A small contrastive audio-text model, trained from scratch: encoder layers 8, 39062 training examples.
Rows from block 4 of the audio encoder of a small contrastive audio-text model, named by matrix and row number. Rows with one number within an expert belong to one neuron, the router's apart. Each number is 128 + 32 x the weight over its row's rms, rounded and kept within 0 to 255. All counts start at 0.
Before each expert's rows are labels from the 100 clips, of 14848, where the router gives the expert most weight on average: "lies over" is the class under the peak. Only what is clearly more common there than usual is listed. The data: synthesized solo parts of chorales (CocoChorales).
# router: router (encoder.blocks.4.mlp.router.weight, 4x128), inputs 0-127
# up: expert up (encoder.blocks.4.mlp.up, 4x64x128), inputs 0-127
# down: expert down (encoder.blocks.4.mlp.down, 4x128x64, transposed), outputs 0-127

# expert 0
lies over: G#4; C#5
router.0 [ 68 170 158 126 169  60 107 124 142  97 129 144 148  71 104 167 117  96  76  91  94  84 134 160 126 155 167 129 190 132 156 123  93 120 117  47 173 121 171 138  86 120 167 146 157 142 138 127 109 149 137 135  38 102 131 117 162 112 157 148 129 136 132 144 114 125 115  56  73 124 122 193 115  93 100 123 128 192  99 154 169 134 130 177 114 127  75 178 112 140 148 129  90 113  93 117  67 179 199 128 122 169 124 131  84 131 141  91 137  96 158 122 151 186 153 160 117 153 141 114 124 164 135 121 154 137  68 124]
up.16 [120  90 106 142  93  95 124 149 131 157 165  98  85 169 127 175  98 144 136 158 142 116 150 123 174 114 119 117 131 111 102 142 118 130 115 135 160 145 141  91 154  77  61 100  93 173 153 113 160 142  70 178 172 112 105 124 101 107 171 162 111 102 105  86  48 177 169 156  96 104 149 105 158 124 195  89 180 109 139  92 152 171 119 118 112 149  95 116 128 129 111  57  60 187 154 101  96  78 134 132  97 171 100 128 125 107  67 169 175  78 126 201  99  92 122  96 173 117 148 108 160 160 131 150 136 111 155 135]
down.16 [148  76 122 179 143 130 134  79 161 117 165 134 181 121 162 117 153  62 129 159 107 144 141 126 122 105 158 112 141 123  94 120 107 132 113  76 116  44 130  71 135 183 131  92  95 176 106 119 176 125 170 136  26 123  80 104 146 157 119 115 104 145 131 134 154 111 117 148  88 159 103 151 140 157 146 154 192 119  99 165  96 174 114 128 104 162 168 114 164 116 122 144 124 117 131 121  84 177 180 138  65 136 146 117 108 100  89 110 113 109 117 161 178  38 121 122 113 171  73 143 167  92 117 142 108 165 104  67]
up.17 [183 133  45  80 110 141  80 196 154 104 159 115 118 162 199 181 123 167 122 111  70 160 167 137 164 104  87 131 121 135 142  83 149 136 130 188 136 140 129 124 129 147 124 119  92 147 124 117 147 131  35 112 135 133 144 157 115 106  67  14 119  90  97 143 102  85 190  83 161  57  85 149 148 154 149 116 170 110 135 132 126 138 130 138 171 118  75 134 106 122 137 118 105 131 137 133 160 120 155 106 137 123  80 147 195  95 137 139 119 168  97  80 118 112 108 161 129 128 141 140 135 118 139 101  69 130 131 119]
down.17 [ 99 135 131 129 158  99  62  97 155 122 152 147 168 148 180 108  76  83 142 116 108 103  88  99 179 147 172  90  79 126 115 147 136 100 147 136 126 124 119 118 113 196 139 144 138 177 135 113 165 129 150 185 110 160 111 129 131 146 131 163 130 131 130  99 110 125 110 176 119 122 131 109 109  96 166  77 171 102 116 140 114 122 141 129 112 148  94 133  98 191 144 197 168 171 127 132 151 104  44  85 118  85 103  70 164 157 153 115 198 169 166 118 106 143 112 223 116 118 139  93 160 119  86  39 122 141 171  90]
up.18 [122 113  77 187 100 119 168 182 154 140  75 198 121 137  74 103 141 147 194 117 168 153  66  69 151 130 124  95 142 210 107 159 123 109 124 119  45 161 144 109 117  94 140 100 128 181 155 114 143 138 121  76 151 142 124 107 122 145 163 111 125  67 109 103 174 129 164 103 194  59 152 121 128 171 106 153 201 149 130 113 133 115 119 137  87 137 161 153 117 123  90  44 158 131 169  85 167 103 116 173 127 109 115 135 141 118 120 154  93 130 132 131 123  92  79  93 152 113 113  85 140 126 128 121 152 153 148 150]
down.18 [140 186 141 123  97 144 152  96 141  60 143  83 113 174 118 100 176 101 117 139 123 163 153 107 173 173 114  77  91 123 180 133 109 146 173 169  73 120 136 137 145 113 156 142 126 115 155 112 110  61 133  98 185 156 119 129 115 166  73  70 137 119 145 123 126 104 164 105 125 124  75 203 139 126 149  99  89 151 137 142 135 101  93 163 122 128 171 176 131 128 155 148 155  78  70  78 139 166  97 132 100 119 115 115 121 137 156 185 141 110  64  96 141 141 160 187 209 177 108 130 171 181 157  84 128 121 163 110]
up.19 [183 144 122 156 120 190  67 137 167 142 147 127 145 178 142 130 109  78 169 147  84 190  91 130 139 131 125 138 154 156  95 121 147 116 190 144 106 146 131 149 185 131 129 130 119 139 137 131 164  94 128 108 160 123 174 146  89 103  89  99 125 104 183 109 132 107 154 165 168  99  91 188 129 114  86 123 125 153 148  90 115  86 196 121 104 142 125  95  82  86 104  71 194 113 116 140 177 128 104 154  87 122  85 168 139 115 128  95 115 119 167 117 100  84  61 142 108  70  66  97 109 147 171 181  79 111 153 182]
down.19 [129 121 135 174  57 122  77 159 116 130  96 157 131 122 148 119 102 132 139  86  75 131  64 169 117 159 165  78  94 212 106 116 115 205 153 180  95 140 120 176  88 115 126 102  62 135 199 119 137  74  95 138 150 160 150 118 120 131 109  87 107 138 133 138 131 163 137 164 190  90 139 129 151 108  82  81  80 141 117 121 100 163 169 181 131 110 157 165 100  93 149  97 161 156  76 109 186 151 115 128 132  51 150 143 166 151 150 107 171 137 172 123 120  86 130 136 162 131 146 107 143  93 109 132 119 131 153  87]
up.20 [145  98  59 169 123 157 107  90 148  94 133 140 121 208 141  96 181 141 182 133 116 125 117 154 146 111 113 111 119  87  93 153 150 163 161 117 108 105 138 145 141  96  55  66 163  75 161 105 138 176  99  85 165 131  76 196  97 122 190 159 132 161 145 144 145 133 127 149 108 148 109  85 130 128 164 128 105 121  97 124 123 129 152 124 132  92  91  94  74 169 144 123 140 161 130 140 118  26 184 135 155  78 118 119 160 178 169 142 104  95 138 170  57 126 182  84  69 116 152 153 114 124 129 121 133 127 121 138]
down.20 [164  54 132 196 126 151  74 160 110 140 193 118 105 168 129  88 162 101  91 125 174 194 139  80 122 144 195  95  74 121  46 147 145 109 111  82 168 121 147 138 117 162 124 134 154 128 138 144 110 140 146 186 118 117 146  75 160 146 112 149 136 140 149 134 165 129  61 143 141 105 109 145 174 117  91  55 102  98 145 110 185  84 180 132 149  66 128 139 122 111 115 103 142 145 198 141 117 143  92  87 166 109 166 119  92 100  98 127 164 134 123 121 161 147 152  99 103  66 127  93 138 123 107 111 159 133 155  98]
up.21 [105 141 130 110 121  93 165 160 199 150 116  93 114 116  46 115 156 123 125 113 186  66 151  99 185  73  96  81 106 103 115 103 149 146 132 137  91 164  83 146 131 132  95  62  83  82 136 115 149 141 155 116 134 159 135 139 152 123 151 126 185 145 113  99  92 105 110  86 110 129 132  88 130 147 132 157 156 167 151  97 110 194 112 125 122 132 136 154  96 153 102  65 121  73 118  53 102 112  82 151 155 134  62 148 141 108 139 163 158 102 102  99  67 150 157 118 106 128  84 155 151 132 139 175 161 180  79 189]
down.21 [159 121 128 105 108 130 157 161 115 111 113  63 117 116 144 160 132 119 117  97 138 137 101 121 118 148  76 149 126 100 103 143 163 138 121 131 103 112 108 125 134 132 163 105 161  76  90  89 158 111 175  73 136  61 117  88 106 160 127 116 167 154 130 161  75 105 101 104 114  79 158 103 148 135 106 126  75 109 203 115 104  87 156 122 138 126 144 142 121 130  76  70 149  95  95  75  96 162 161 120  92 169 113 117  80 106 159 154 117 151 126 100 132 194 186 113 142 137 116  99 138 171 110 191 145 172  96 255]
up.22 [156 151 126  85 120  90 151 110 100 167 155 127  83 124 179 131 107 176 104  65 140 163 127 105 123 174 158  69 136 151 157 161 136 137 113 151 183 110 105 151  88  59 106  93 124  84 141 124 159 126  53  93 166 170 179 109 119 146 173 151 120 121 136 134  73  92 151 199 176 112 106 167 130  85  90  83 157 130 103 131 162  99 163 181 148 157 152 109 155 142 115  79  61 149 133 155 157 106 144 146 153 164 135 139  94 116 129 121 135 104 186 160 171 116 123  55 132 124 180 104 108  86 106 131  70 128 164 132]
down.22 [127 130 163 104 145  87 178 137  97 162 110 126 109 164 150 126  99 121 159 143 103 154 136 147 129 141 128 104 177 140 102 126 163  70 147 115 141 101 190 122 168  90  58 115 157 157 130 122 126  75  84 118  79 108  91  75 143 109 179 165  90 161 132  98 104 156 121  85  53 150  88 149 135 109 112 161 197 177  77 116 155 114 107 122  54 143 152 171 135 146 118 116  92 166 121 118 121  80 119 160 115 126 146 186 123 188 119 189 162 135  34 144 132 108 103  90 160 104 122  91  90 134 150 150 140  89 109 168]
up.23 [124  74 161 100 142 156 107 145 106 164  99 133 139 126  99  67 135  93 105 117 117  97 147 140 115 121 171 166 152 129 106  82 129 172 115 154 156 131 138 138 162  98  70 123  81 169 108 139 119 136 104 156 129 190  83  79 112 121 116 145 123 120 101 130 145 126 135 109 137 160 119  76 133 190 139 124 156 141 110 188 117 222 136 109 120 171 128  92 179 158 134 162  95 136 148 183  97  92 106  87 117 132  82 116 227  93 142 127 123 125 101 125 141 130  85 137  78 106 128 128 205  62 126  69 121 164  72  63]
down.23 [ 91 113 146 126 156 135  93 108 126 144 148 140  98 101 107  96 105 118 156 115 107  91 108  97 164 157 201 159 191  61 109 108  87 128 108 169 151 137 125 161 105 122 109 111 122 177  83 167 154 122 135 116  77 151 131 100 130 121 115  91  95 107 107 116 151 141 148 108 139 170 162 124 116 135 161 143 119 118 151 166 140 186 110 143 156 148  91 129 211  94 133 143  74 118 123 245  77 151 128  98 105 112  81 100 171 107  95  71  60 110 114 119  83 181 114 122 147 125 143  74 181  54 119 136 129 163 117  94]

# expert 2
lies over: A#4; B4
router.2 [150  76  97 129 123 133  65 148 116 223 136 105 113 153 161 119 144 137 191 146 176  78 149 109 147 105 158 114 132 147 181 103 124 153 130 147 157 126  84 135 204 147 131  59 103  71  96 143 109 143 141 127 160 103 142 144 155 148  73 136  68 127 134 129 144  77 137 128 162 132 129  93  76 111  96 101 141 109 118 162  90 120 150  39 167 156 148 106 131 105 102 169 143 143 117 159 120  81 123 116 109 149  99  91 183 104 130 177 126 158 157 116  97 127  86  77 126  91 176 128 167  87  76 137  79 149 185 140]
up.16 [127 109 182 113 129 194 124 183 122  91 172 111 108 164 122 108 139 162  85 139 135 140 118 143  94  86 144  69 130 109 102  91 108 137  60 229 123 160 136 118 101  99  98 160 103 163 184 203 109 145  86  99 114 130  97  97 114 149 145  86 161 136 119 128  66 168 139  96 121 126 116 129 135 138 145 105 143 146 125 104 128 178 127 182 157 118 102 144 110 135 181 126 121  73 164 116 163 189  76 135 164 111 132  84  82 140 162 113 108 102 165 157 147  90 198  57 167 105 107 150 100 117 104 119 102 122  82  99]
down.16 [122  96 140 116 108 211  86 136 150 137 154 100 122 132 131  99 167 114 198 112 116 160 203 133 133 156 113 116 126 113 115 103 120 117  95  65 131  87 129 109 171 102 100 145 143 117 156 128 122 110 133  80 207 107 157 136 121 119 108 129 166 173 142 101  99 111 159  81 178 116  18 130  99 150 108 126  89 186 142 140 155  87 146  58 133 138 172 152 161 105 113 108 183 132 144 158 180 137 139 120 161 159 142 147 136 157 146 157 149 169  90 100 163  93 199  89 166  76 157 159 113  93 168 121 162 106 126 110]
up.17 [139 128  77 111 127 151 159 148 149 108 128  87  42 144 107 160 115 182 115 149 119  80 132 147 175 114 121 179 140 108  20 144 128 177 107 134 156  91 159  79 101  68 109 126 118 136 156 200 108  92 116 145 130 141 124 100 187 175 165 109 118 102 161 150 118 147 126 152 147 128 105 122 150  65 140 132 103 219 154 134 139 141 126  85  74 135 114  76 130 154  99 182  99 140 113 111  76 139 121 151  98 160 115 145 121 104 128 128  94 148 138 207 158 102 150  80 169 139 119 108 153 113 128  75 118 153 103 176]
down.17 [156 165 132 168 129 180 144 130 146 133  92 163 125 127 169 114 160  99 124 149 110 137 151 121 169 101  87 142 122 157 150 125 150 126 128  98 118  97 162 152 137 173 148 105 104 195 125 143 100 117 190  85 144 119 130  86 175 167 145 130 116 163 101 113 109 120  94  97 101 106 105 102 149  98 111 175 173 142 104 123 161 118 138 131 124 116 141 100 102 164 181 163 114 106 124 111 120 165 165 196 148 112 195 205  60 116  72  62  95 139  90 140 166 162  44  64 136 191 178 182 147  99 131 127  92  74 121 108]
up.18 [ 97 119 239 124  96 168  93 139 135 112 190 141 122  91  99 132  91  96 104 137 121 117 149 129 148  98 141  46 149 126 140 134 144 119  57 152 153 121 156 101 119  87  95 126  82 132 198 118 165 127  73 126 122 192  86 180  93 160  91 138 162 107 125 122 100 194 123 152 123 114 172 135 127 147  63 160 135 118 113 108 133 158 119 116  69 171 127 139 155 116 140  97 116 117 161 113 121 162 171 106 159 107  97 129  93 158 179 157 192 143 122  99 163  83 179  88 168  92 125 139 157 110 108  98 101 151  77 133]
down.18 [ 84  81 124 150 137 173 108 116 127 152 141 145 158 130  81 125 158  66 171 104  73 114 159 196 144  99 178  86 178 120 186 100  86 109 136 100 207 112 153 125 174 117  99 181 167 126 202 145 123 111 108 107 102 157 110 128 159 122 118 163 143 169 151 140  85 158 162 112  99 218  98 126 115 148  70  92 141 161 109 138 104 103 139 105  99 128 165 160 192 106 179 143 142 132 123 215 159 140 123 113  83 126 147 141 114 182 152  85 101 133 132 109  85 120 136 134 157  97 127 116 102  98 153 129 127 119 140  77]
up.19 [ 85 108 179 128 100 145 126 110 127 105 174 159 153 105 112 131 135 117  78 105 151 109  61 164 158 149 125  84 157  87 126  84 117 154 111 141 138 148 161  96 107 111  86 160 133 196 217  97 152 124  99 123  68 128  75 179 106 134 138 143 192 149 112 162 115 160  90  99  99 142 165 113 114 194 142 128 111 126 110 125 119 192 150 155 128 165 103 115 146 125 180 118 171  71 157 136 102 161 161 104 160  95  82  74 138 173 192 123 142  86 130  86 113 120 178 171  84 155 113 142 113 125 114 133 150 120  51 153]
down.19 [106 178 129 130 180 119 130  90 135 120 166 168 168 133 122 122  91  84 175 100 100  82 154 163 114 120 164 132 170 118 146  73 115  68 173 108 156 134 101 170 156 127 157 222 166 129 168 167 102 114 139 144  77 159 105 142 145 134 128 117 142  73 108 120 155 108 216 107 123 205 119 144  63 127 109 125 131 178  70 146 154 101 110 179 122 125  96 166 164 137 152 129 158  92 172 206 104 123  95  98  68 129 145 153  99 130 115 125  82 125  97 111 161 124  93 115 157 126 127 115 115 106 127 102 107  86 129  74]
up.20 [137 139 165  72 176 138 227 109 158  97 119 128  98 108 161 147 137  98  80 108 137 138 178 103 164 115  98  61 162 141 177  72 121 182 110 162 108 178 138 132  91 156  83 171  82 110 134 134 103 166  91 103 125 157 111  99 112  66 125 136 139 105 113 184  95 128 115 163  88 149 152 183 154 130 167 136 134 140 144 108 111 145 169 149 133 172  85 145 128 130 167  57 100 133 161  95  92 140 122 148 142 100 104 140 151 137 154 121 185 155  89 180 105  70 119 109  91 109 120 188  64 135 133 172 157  94 129 119]
down.20 [140 174 133 126  93 138 141  99  88 103 120 128 138 103 129 116  89 109 157 142  70 133  93 170 157  94 122 165 100 192 102 144 126 163 140 102 151 123 131 173 116 108 138 150  95 192 104 131 143 146 117 150  92  88 104 144 113 111 167 132 110  79 146  85 131 164  97 135  75 118 159 130 164 131  96 188 115 142 140  69 145 113 168 131 154 170 148 102 119  52 106 139 142 111 101  60 124 119 207 116 171 130 126 126 167  95  97  66 165 203 112 159 114 216 105  55 120 111 132  90 124 178 164 151 100 152  87 123]
up.21 [131 175 136 116 129 173  88 139  57  99 111  87 113 133  63 142 127 111 136  96 157  99 155 119 132 124  69  79 148 200  99 144 134 104 116 154 103 119 164 114 160 110 116 115 204 164 101  88 191  59 133  98 147 113  83 139 128 113 154 111 147 127 133 123  97 150 133 127 127 165 140 120 103 145 139 112 170 201 127 105  99 161  83 109  88 117 130 148 165 120 135 137 165  36 186 111 130 127 105 200  59 135  72 148 139 142 178 157 118 145 112 160 138 140 147 143 138 127 104 108  84 177 137 154 190  77 120  99]
down.21 [121  99 139  87 143 100 182  90 179 173 149 141 138  99 116 166 137 131 136 126 111 114 184 115  80 131 124 140 217  88 152 114  74 100 144 144  44 103 118 154 138 141 103  84 181 140 135  97 123 185 163 133 126  91 164 136 135 121 146 117 102 136 135 167 123 175 131 179 109 165 130 152  97 116 163 130 149  77 126 153 103  96 146 119 117 171 155 108 124  89 134 127 107 127  93 136 145 173 214 123 174  96 173  80 145 105 153 128 137 137 161 153 178  84 111  76 187 154 170 107 151  65  92 185 133  67 155 125]
up.22 [ 86 121 157 168 123  74 100 118 154 140 118 161 187 154 134  77 150 113 125 163  91 173 132 152 103 100 133 123 133 146 171 132 104 125 137 142  72 144 132 181  81 119 127 157  74 173 152  99 148  99 150 131  27 184  82 204 144 148  99 123 133 107  99 125 156 138 141  98 139 166 149 146 134 129 112 102 109 179  62 149 179 144 195 164 113 157  91 126  95 102 156  99 104 132 157  98 113 110 198 130 149 107  76 179 106  83 138 124  97 146 100  92 151  95 160 164  98 107 153 139 110 131 133 137 117  94  84 200]
down.22 [127 106 124 150 145 111 119 174 135 144 160  71 168 180 149 136 110 101 143  80  86 161  97 155  87 124 183 159 181 109 138 158 114  97 117 114 138 138 129 111 134 139 107 158 107 109 132 143 135 151 107 152 136 123 149 124 145 171 114  76 107 175 109 102 165 100 139 137  85 169 107  99  78 109 124  72  58 195  62 176  79 126 132  74  91 136 125 127 169 141 169 208 118 152 152 178  90 159 159 143 101 129 121 110 122 126 127  96 111 192 135 163 126 161 108 130  92  70 193 117  97  60  64 133  89 156 152 102]
up.23 [ 68 138 157 167 183  81 153 125 140  90  90 133 162  60 108 131 112  77 106 119 129 125 103 137 119 100 190 168 206 107 156 101 147 162 132 109 125 156 138  94 122 147  85 114 104 188 113 147 129 109  86 101  78 162  80 115 105  77 111 184 128 122  80 147 138 125 126 127 134 136 138  99  85 115 133 138 139 186  63 142 130 165 131 115  93 194 119  93 183 169 146 130 113 103 185 136  61 118 153 152 153 149  83 159 134 138 159 114 143 133 134  93 180 102 139 126  50 136 187 128 119 137 108  84 146  93  75 151]
down.23 [138 108 158 142 206 142 122 131  97 159 151  90 143 131  97 135  94 143 144  90 106 110 151 178 140 138 150 124 151  61 137 156 102 147 135 101 163 136 122 123 170 152  75 141 135 135  81 108 154 116 135 129  96 127 136 104 153 158 101 100  94 159  99 105 143 111 148 116  75 148  72 110  58 113 163 127 124 126  49 165 124 140 105 105 115 174 136  78 255 170 128 169 103  86 143 181  77 156 153 119  81  94 116  99 121  78 101  82  83 111 113 119 133 200 130 125  85 117 166 124 134  96 105 157  91 122 130 136]

# expert 3
lies over: C4
router.3 [ 83 120  85 111 138 218 132  74 131  99  82 140 102 111 108  83 126 124  94 107 101 158  72 150 125 127 103 129 116  86  88 163 146 124 133 135 126 158 140 149 104 149 124 126 179 136 135 137 161  80 103 139 123 165 103 127 102 147 152 121 126 158 175 128 131 174 105 183 114 145 210 127 170 155 122 139 166 100 202 113 138 109 132 138 130 135 124  95 190 122 134 101 124 138 137 100 133 123  64 126 144  55 150 187  69 164 170  94 120 165 131 129 162 118 108  86  94 133  51 118  69 126 156  83 134  62 123 201]
up.16 [ 72 163 159 187 147 139 128 122 140 112 168 108  99  90  95 138 151 144 138 148 134 130 102 119 111 146  52 100  83 127 129  66 117 114 132  89 149 131 103  52  79 141 151  76 135 157 162  90 179 174 131 114 117  81 140 147 112 113 143 189 202 166 131 121 107 116 123  37 102 179 102 132 109 125  85  78 130 188 142  88 113 184 180 177 118 105 160 147 142 132 123 107 131  86 150  83 178 160  81 100 129 142 151 123 173 112 161  95 158  98 121 110 112 125 146 140 123 148 129 144 100 136 141 151 175 188  82 110]
down.16 [255 113 156 136 131 187  93 111 128 142 166 114 169 112 162 127 132 121  55 126  23 154 104 135 134 137 119 136  93 129 160 119 130 159 127 145 134 128 124 122 124 144 129 104 149 129 119 132 126 118 133  95 104 108 147 106 161 124 111 104 114 117 146 179  54 150  71 135  99 151 152 139 195 107  82 101  92 104 146  89 136 168 144 135 148 118 118 119 183  74  92 144 147 152  63 115 136 160 161 135  47 163 156 153 127  99  95 109 184 164 206 113 170 141 123  98  83 104  98 139 135 117 120 154 129 172 118 151]
up.17 [135 135 177  86 121  99 157 134 163 134 134 155 112 161 122  99 105  77  91 101  92 128 187  85 161  62 143 117 108 139 159 133 146 110 138 108 170 130 181 157 179 113  98 162 139 150 150 165 112 131 109 185  92 144 124 114  93 111 127 132 158 113 184  63 144 144 128 106 146  48 118 160 100 102 118 178 147 121 103 128 156  81 158  98 109 194 139  98 117 162 146  49 105 185 159 154  96 109 188 160 117  93 111 118  92 158 106 146  93 131 125  45 135 126 100 119 112 148  58 110 103 147 174 164 149 105 165 172]
down.17 [130  53 140 148 109  98 103 146 148 160 153 132  95 146 153 124 131 112 160 126 122 115 124 143 131 108 127 147 134  88 142 109 143 122 129 155  83 128 125 132  83 170 110 134 116 122 132 154 154  86 166 144 176 135 172 129 129 157  99 116 101  90 109 150 116 134 209 113 155  99 111 131 125 109 140  84 103  77 162  81 115 128 111 185 168 103 115 136 144  95 129  92 191  71 119 108 196 175 101  77  85 145 149 132 128  94 141 137 206 157 205 156 151  65 140 201 160 135 146 131 199  77  72  77 178 157  87 106]
up.18 [126  89 114 108 135  67 136 176 123 122  97 130 103 122 152  87 111 135 118 152 151 110 167  82 133  65 139 100  97 125  98 130 113 127 157 127 156 194 147 131 139 159  84 110 113  69  92 114 150 145  95 120 179 195 100  93 168 119  68  74 133  98  48  82 112 107 161 125 190 111 175 120 143 143 185 168 138  76 131 180  85 134 125 111 126 227 181 112 113 158 186  84 148 139 161 101 129 109  85 117 146 152 143  90 121 115 106 131 126 120  91 110 123 141 130 118 146 111  86 118  72 167 130 135 146 134 198 124]
down.18 [135  46 124 115  94 165 103 141 122 123 123 140 112 193  93 120  76 123 116 172 133 142 163 135 150 105 153 109  85 100 134 139 189 100 141 144 125 134 133 145 117 179 107 189 156 116 120 137 105  94 173 167 158 139 138 177 101 176 112 136 115 115 135  90 135 174 150 163 170  95 169 128 118 158 137  66  69 103 162 123 113 137  91 122 128 100 124 132 135 141 130 109 193  98 170  76 123 133  84 134 139 119 145  85 171 121 102 153 154 138  70 181 132 108 215 129 114 111 109 117 210 126  77  99 180 108 121  36]
up.19 [ 88 127 103  79 127 161 207  83 150 152 144 163 143 117 143 152 156 148  73  80 150 140 147 146 185  85 107 107 153 122 103 108  85 136 106 145 143 101 106 130 149 162  87 124 114 103 203 162  76 127 108 107 101 206 100 126 167 145  91 181 120  83 117  87 144 109 159 145 144 136 141  93  63 123 147 100 115 139 141 138 195  91 166 131 109 166 117 141 124 170 170 118 130 123 139 222 112 119 135 139 115 134 119 171 164 123 126  93 105  78  84  80 147  97 116 101 108 108 138 109  87 113 143  70  82 135 203  99]
down.19 [138  56 148 110 125 118 160 104 158 104 156 116 165 162  97 122 143  97 131 209  59 115 122 136 167 135 145 107 138 158 112 124 172 162 151  93  89 126 158  99 125 113 117 173 159  69 131 128 144 106 122 128 204 135 149 133  95 169  86 174 140 169 128 151 108 150 128 119 128  64 165 121 145 139 156  72  90 119 136 112  84 103 107 135 118 133 142 152 129  74 146  74 102 126  72  69 123  74 104 120  73  88  93 114 124 116 140 173 207  97 208 117 158  99 121 115 158  84 121 127 151 100  63 177 161 102 138 142]
up.20 [177 148 167 163 170  99 155 153 127 208 192 165 167 148 154 138 153  81 118 144 127 146 127 108 189  82 165  96 104 108 177 122 138 127  90 137 136 129 130 141 168 116 100 123 123 136 157  88 154 123  98  49 109  78 134 162 110 111 122 148 110  82 157  52 106 119 146 150  67  90 103 122 120  99  72  91 103 140 117 100 197 116 152 184  98 157  92  83 139 144  98 114 125 102 123 140 125 122 213 145  93 163  92 126 127 140 107 125 134 110 130 107 151 137 147  83 101  54 142  76 136 147 105 183  97  97  93 143]
down.20 [171  95 171  94 165  90 134 135 168 156 137 130 160 119 161  93  77 116 157 100  91  87 139 128 136 149 161 101  83 146 159 170 196 121 139 154 116 127 110 115 108 153 121 133 102 147 111 110 185 122 168 187 124 126 162  78 111 184 137  82  93  93  90 128 134 141 148 163 121 111 155 103  98  79  95 138 124  62  58 156 176 140 106 159 171 133 139 148 126 134 107 119 191 127 101 176 171 134 136 103 163  94 122 102 132 109 115 120 132 134 141 172 132 148 132 122 162 114 158 116 237  73 128 149 217 131 128  63]
up.21 [150 122 114  68 170  87 154 126 141 104 126  73  87 147 114 105 162 147 127 119 132  80 131 105 130 111 105 176 112 114  51  49 101 109 153  82 149 123 166 147 157 120 121  94 200  74 128 154 134 156 100 142 209 109 144 138 104  90 130  94 162 109 122 134 148  85 160 150 134  91  71 105 119 192 148 148 156 170 116 149 120 133 107  55 158 105 144 123  95 202 123 141 145 169 145 162 135  84 161 119 108 134 143 127 198 158 122 128  99 128  88 105  73 180 158 140 166 171 149 160  64 149 127 138 119 114 159 133]
down.21 [128  51 158 127 167 128 130 113  98 129 150 109 160 146 163  93 115  76 147  86 176  64 125  77 140 118 122 174 130  49 113 100 173 110 142 156 146  86 182 131 140 173 130 109 199 149 142 137 228  93 144 140 118  73 158 109  94 153  90 114 123 145 110 121  82 106 141 130 114 172 123 157 147 136 121  77 164 161 107 136 157 122  84 100  78 142 157 195 157 158 126 118 184  88 105 132 167 134 160 149 134 123 168 100 156 144 151  87 104  95 165 136 178 123 139 128 110 138 133 131 128 202 109  94 162 118 124  73]
up.22 [ 88 121 156 132  97  76 181 149 170 141 122 129 160 136 182 163 168 140 121  85 201  87 118  59 109  90 103 156 161 109 101 134 108  99 104 124 144 113  89  82 110  94 150 124  84 166 185 110 137 106 169 114 156 119 148 169 132 169 136 116 182 104 109 149 133 102 144 112 114 103  80 116  83 151 119  74  96 165 125 147 129 172  77 184 129 111  99 127 143 105 145 146 118  94  78 111 120 150 169 107 116 157 128 131 125  39 117 135 160 128 135 144 131 122 144  54 162 127 160 199 170 103 133 117 222 157  96 100]
down.22 [152 137 129 143 197  69 143 106 128 132 112  88 131 134 108 195  93 191 120 107 100 128  95 135 106 157  78 131 150  78 137 148 133  76 108 119 108  76 191  99 128 103 148  90 163 127 123 136 172 104 141 154  92  68 160  84 147 142 143 142 110 173 136 190  66 110 124 141  60 169 173 137 150 117 108  73 143 122  81 136 159 117 145 128 113 153 123 164 206  93 127 138  63 148 117 101 125 147 150 156  87 113 123 156 109 175 127 114 115 146 149 137 165 117 158 119  84 154  96 118 112 156  58 156 105  54 129 186]
up.23 [164 130  86 146 133 114 160 153 141 163 161  92 166 152 164  99 117  72 150 166 131 145 167  35 164 121 140 108 102 124 194 174 145  64 137 101 113 185 132  72 144  68 117 126 119 182 146 126 165 145  89  96 127  89 169 109 157 124 121  79 127  98 110  59 100 110 164 133  53 114 117 109 105 117 155 120 130 131 154 152 122  80 105 186  95 146 150  98 156 145 173 119 138 127 150 141 195 115 160 127 100 154 103 166  87  92  92 101 131 142  93 182 138 128 135  96 153 100 122 101 194 114 179 142  82 102 121 140]
down.23 [147 124 133  72 121  82 146  78  81 117  66 151 175 168 165 123  94 100 140  93 133  98 102 140 146 153 147 173 151 144 140 123 187 118 199 120 160 131 146 142 125 164  92 124 187 181 118 139 178  77 180 124  84  86 180 105  82 179  52 114  77  78 143 106 149 149 112 138 133 179 132 130  88 137  80 100 159  95 161 167 143 103 155 148 126 100 127 109 117 101 113 143 157 111  89 104 145 120 190 105 116  78 125 149  97  86 164 117 150 141 150 159 141 146 118 117 102  77 132 115 183  87  83 117 175 171 145 110]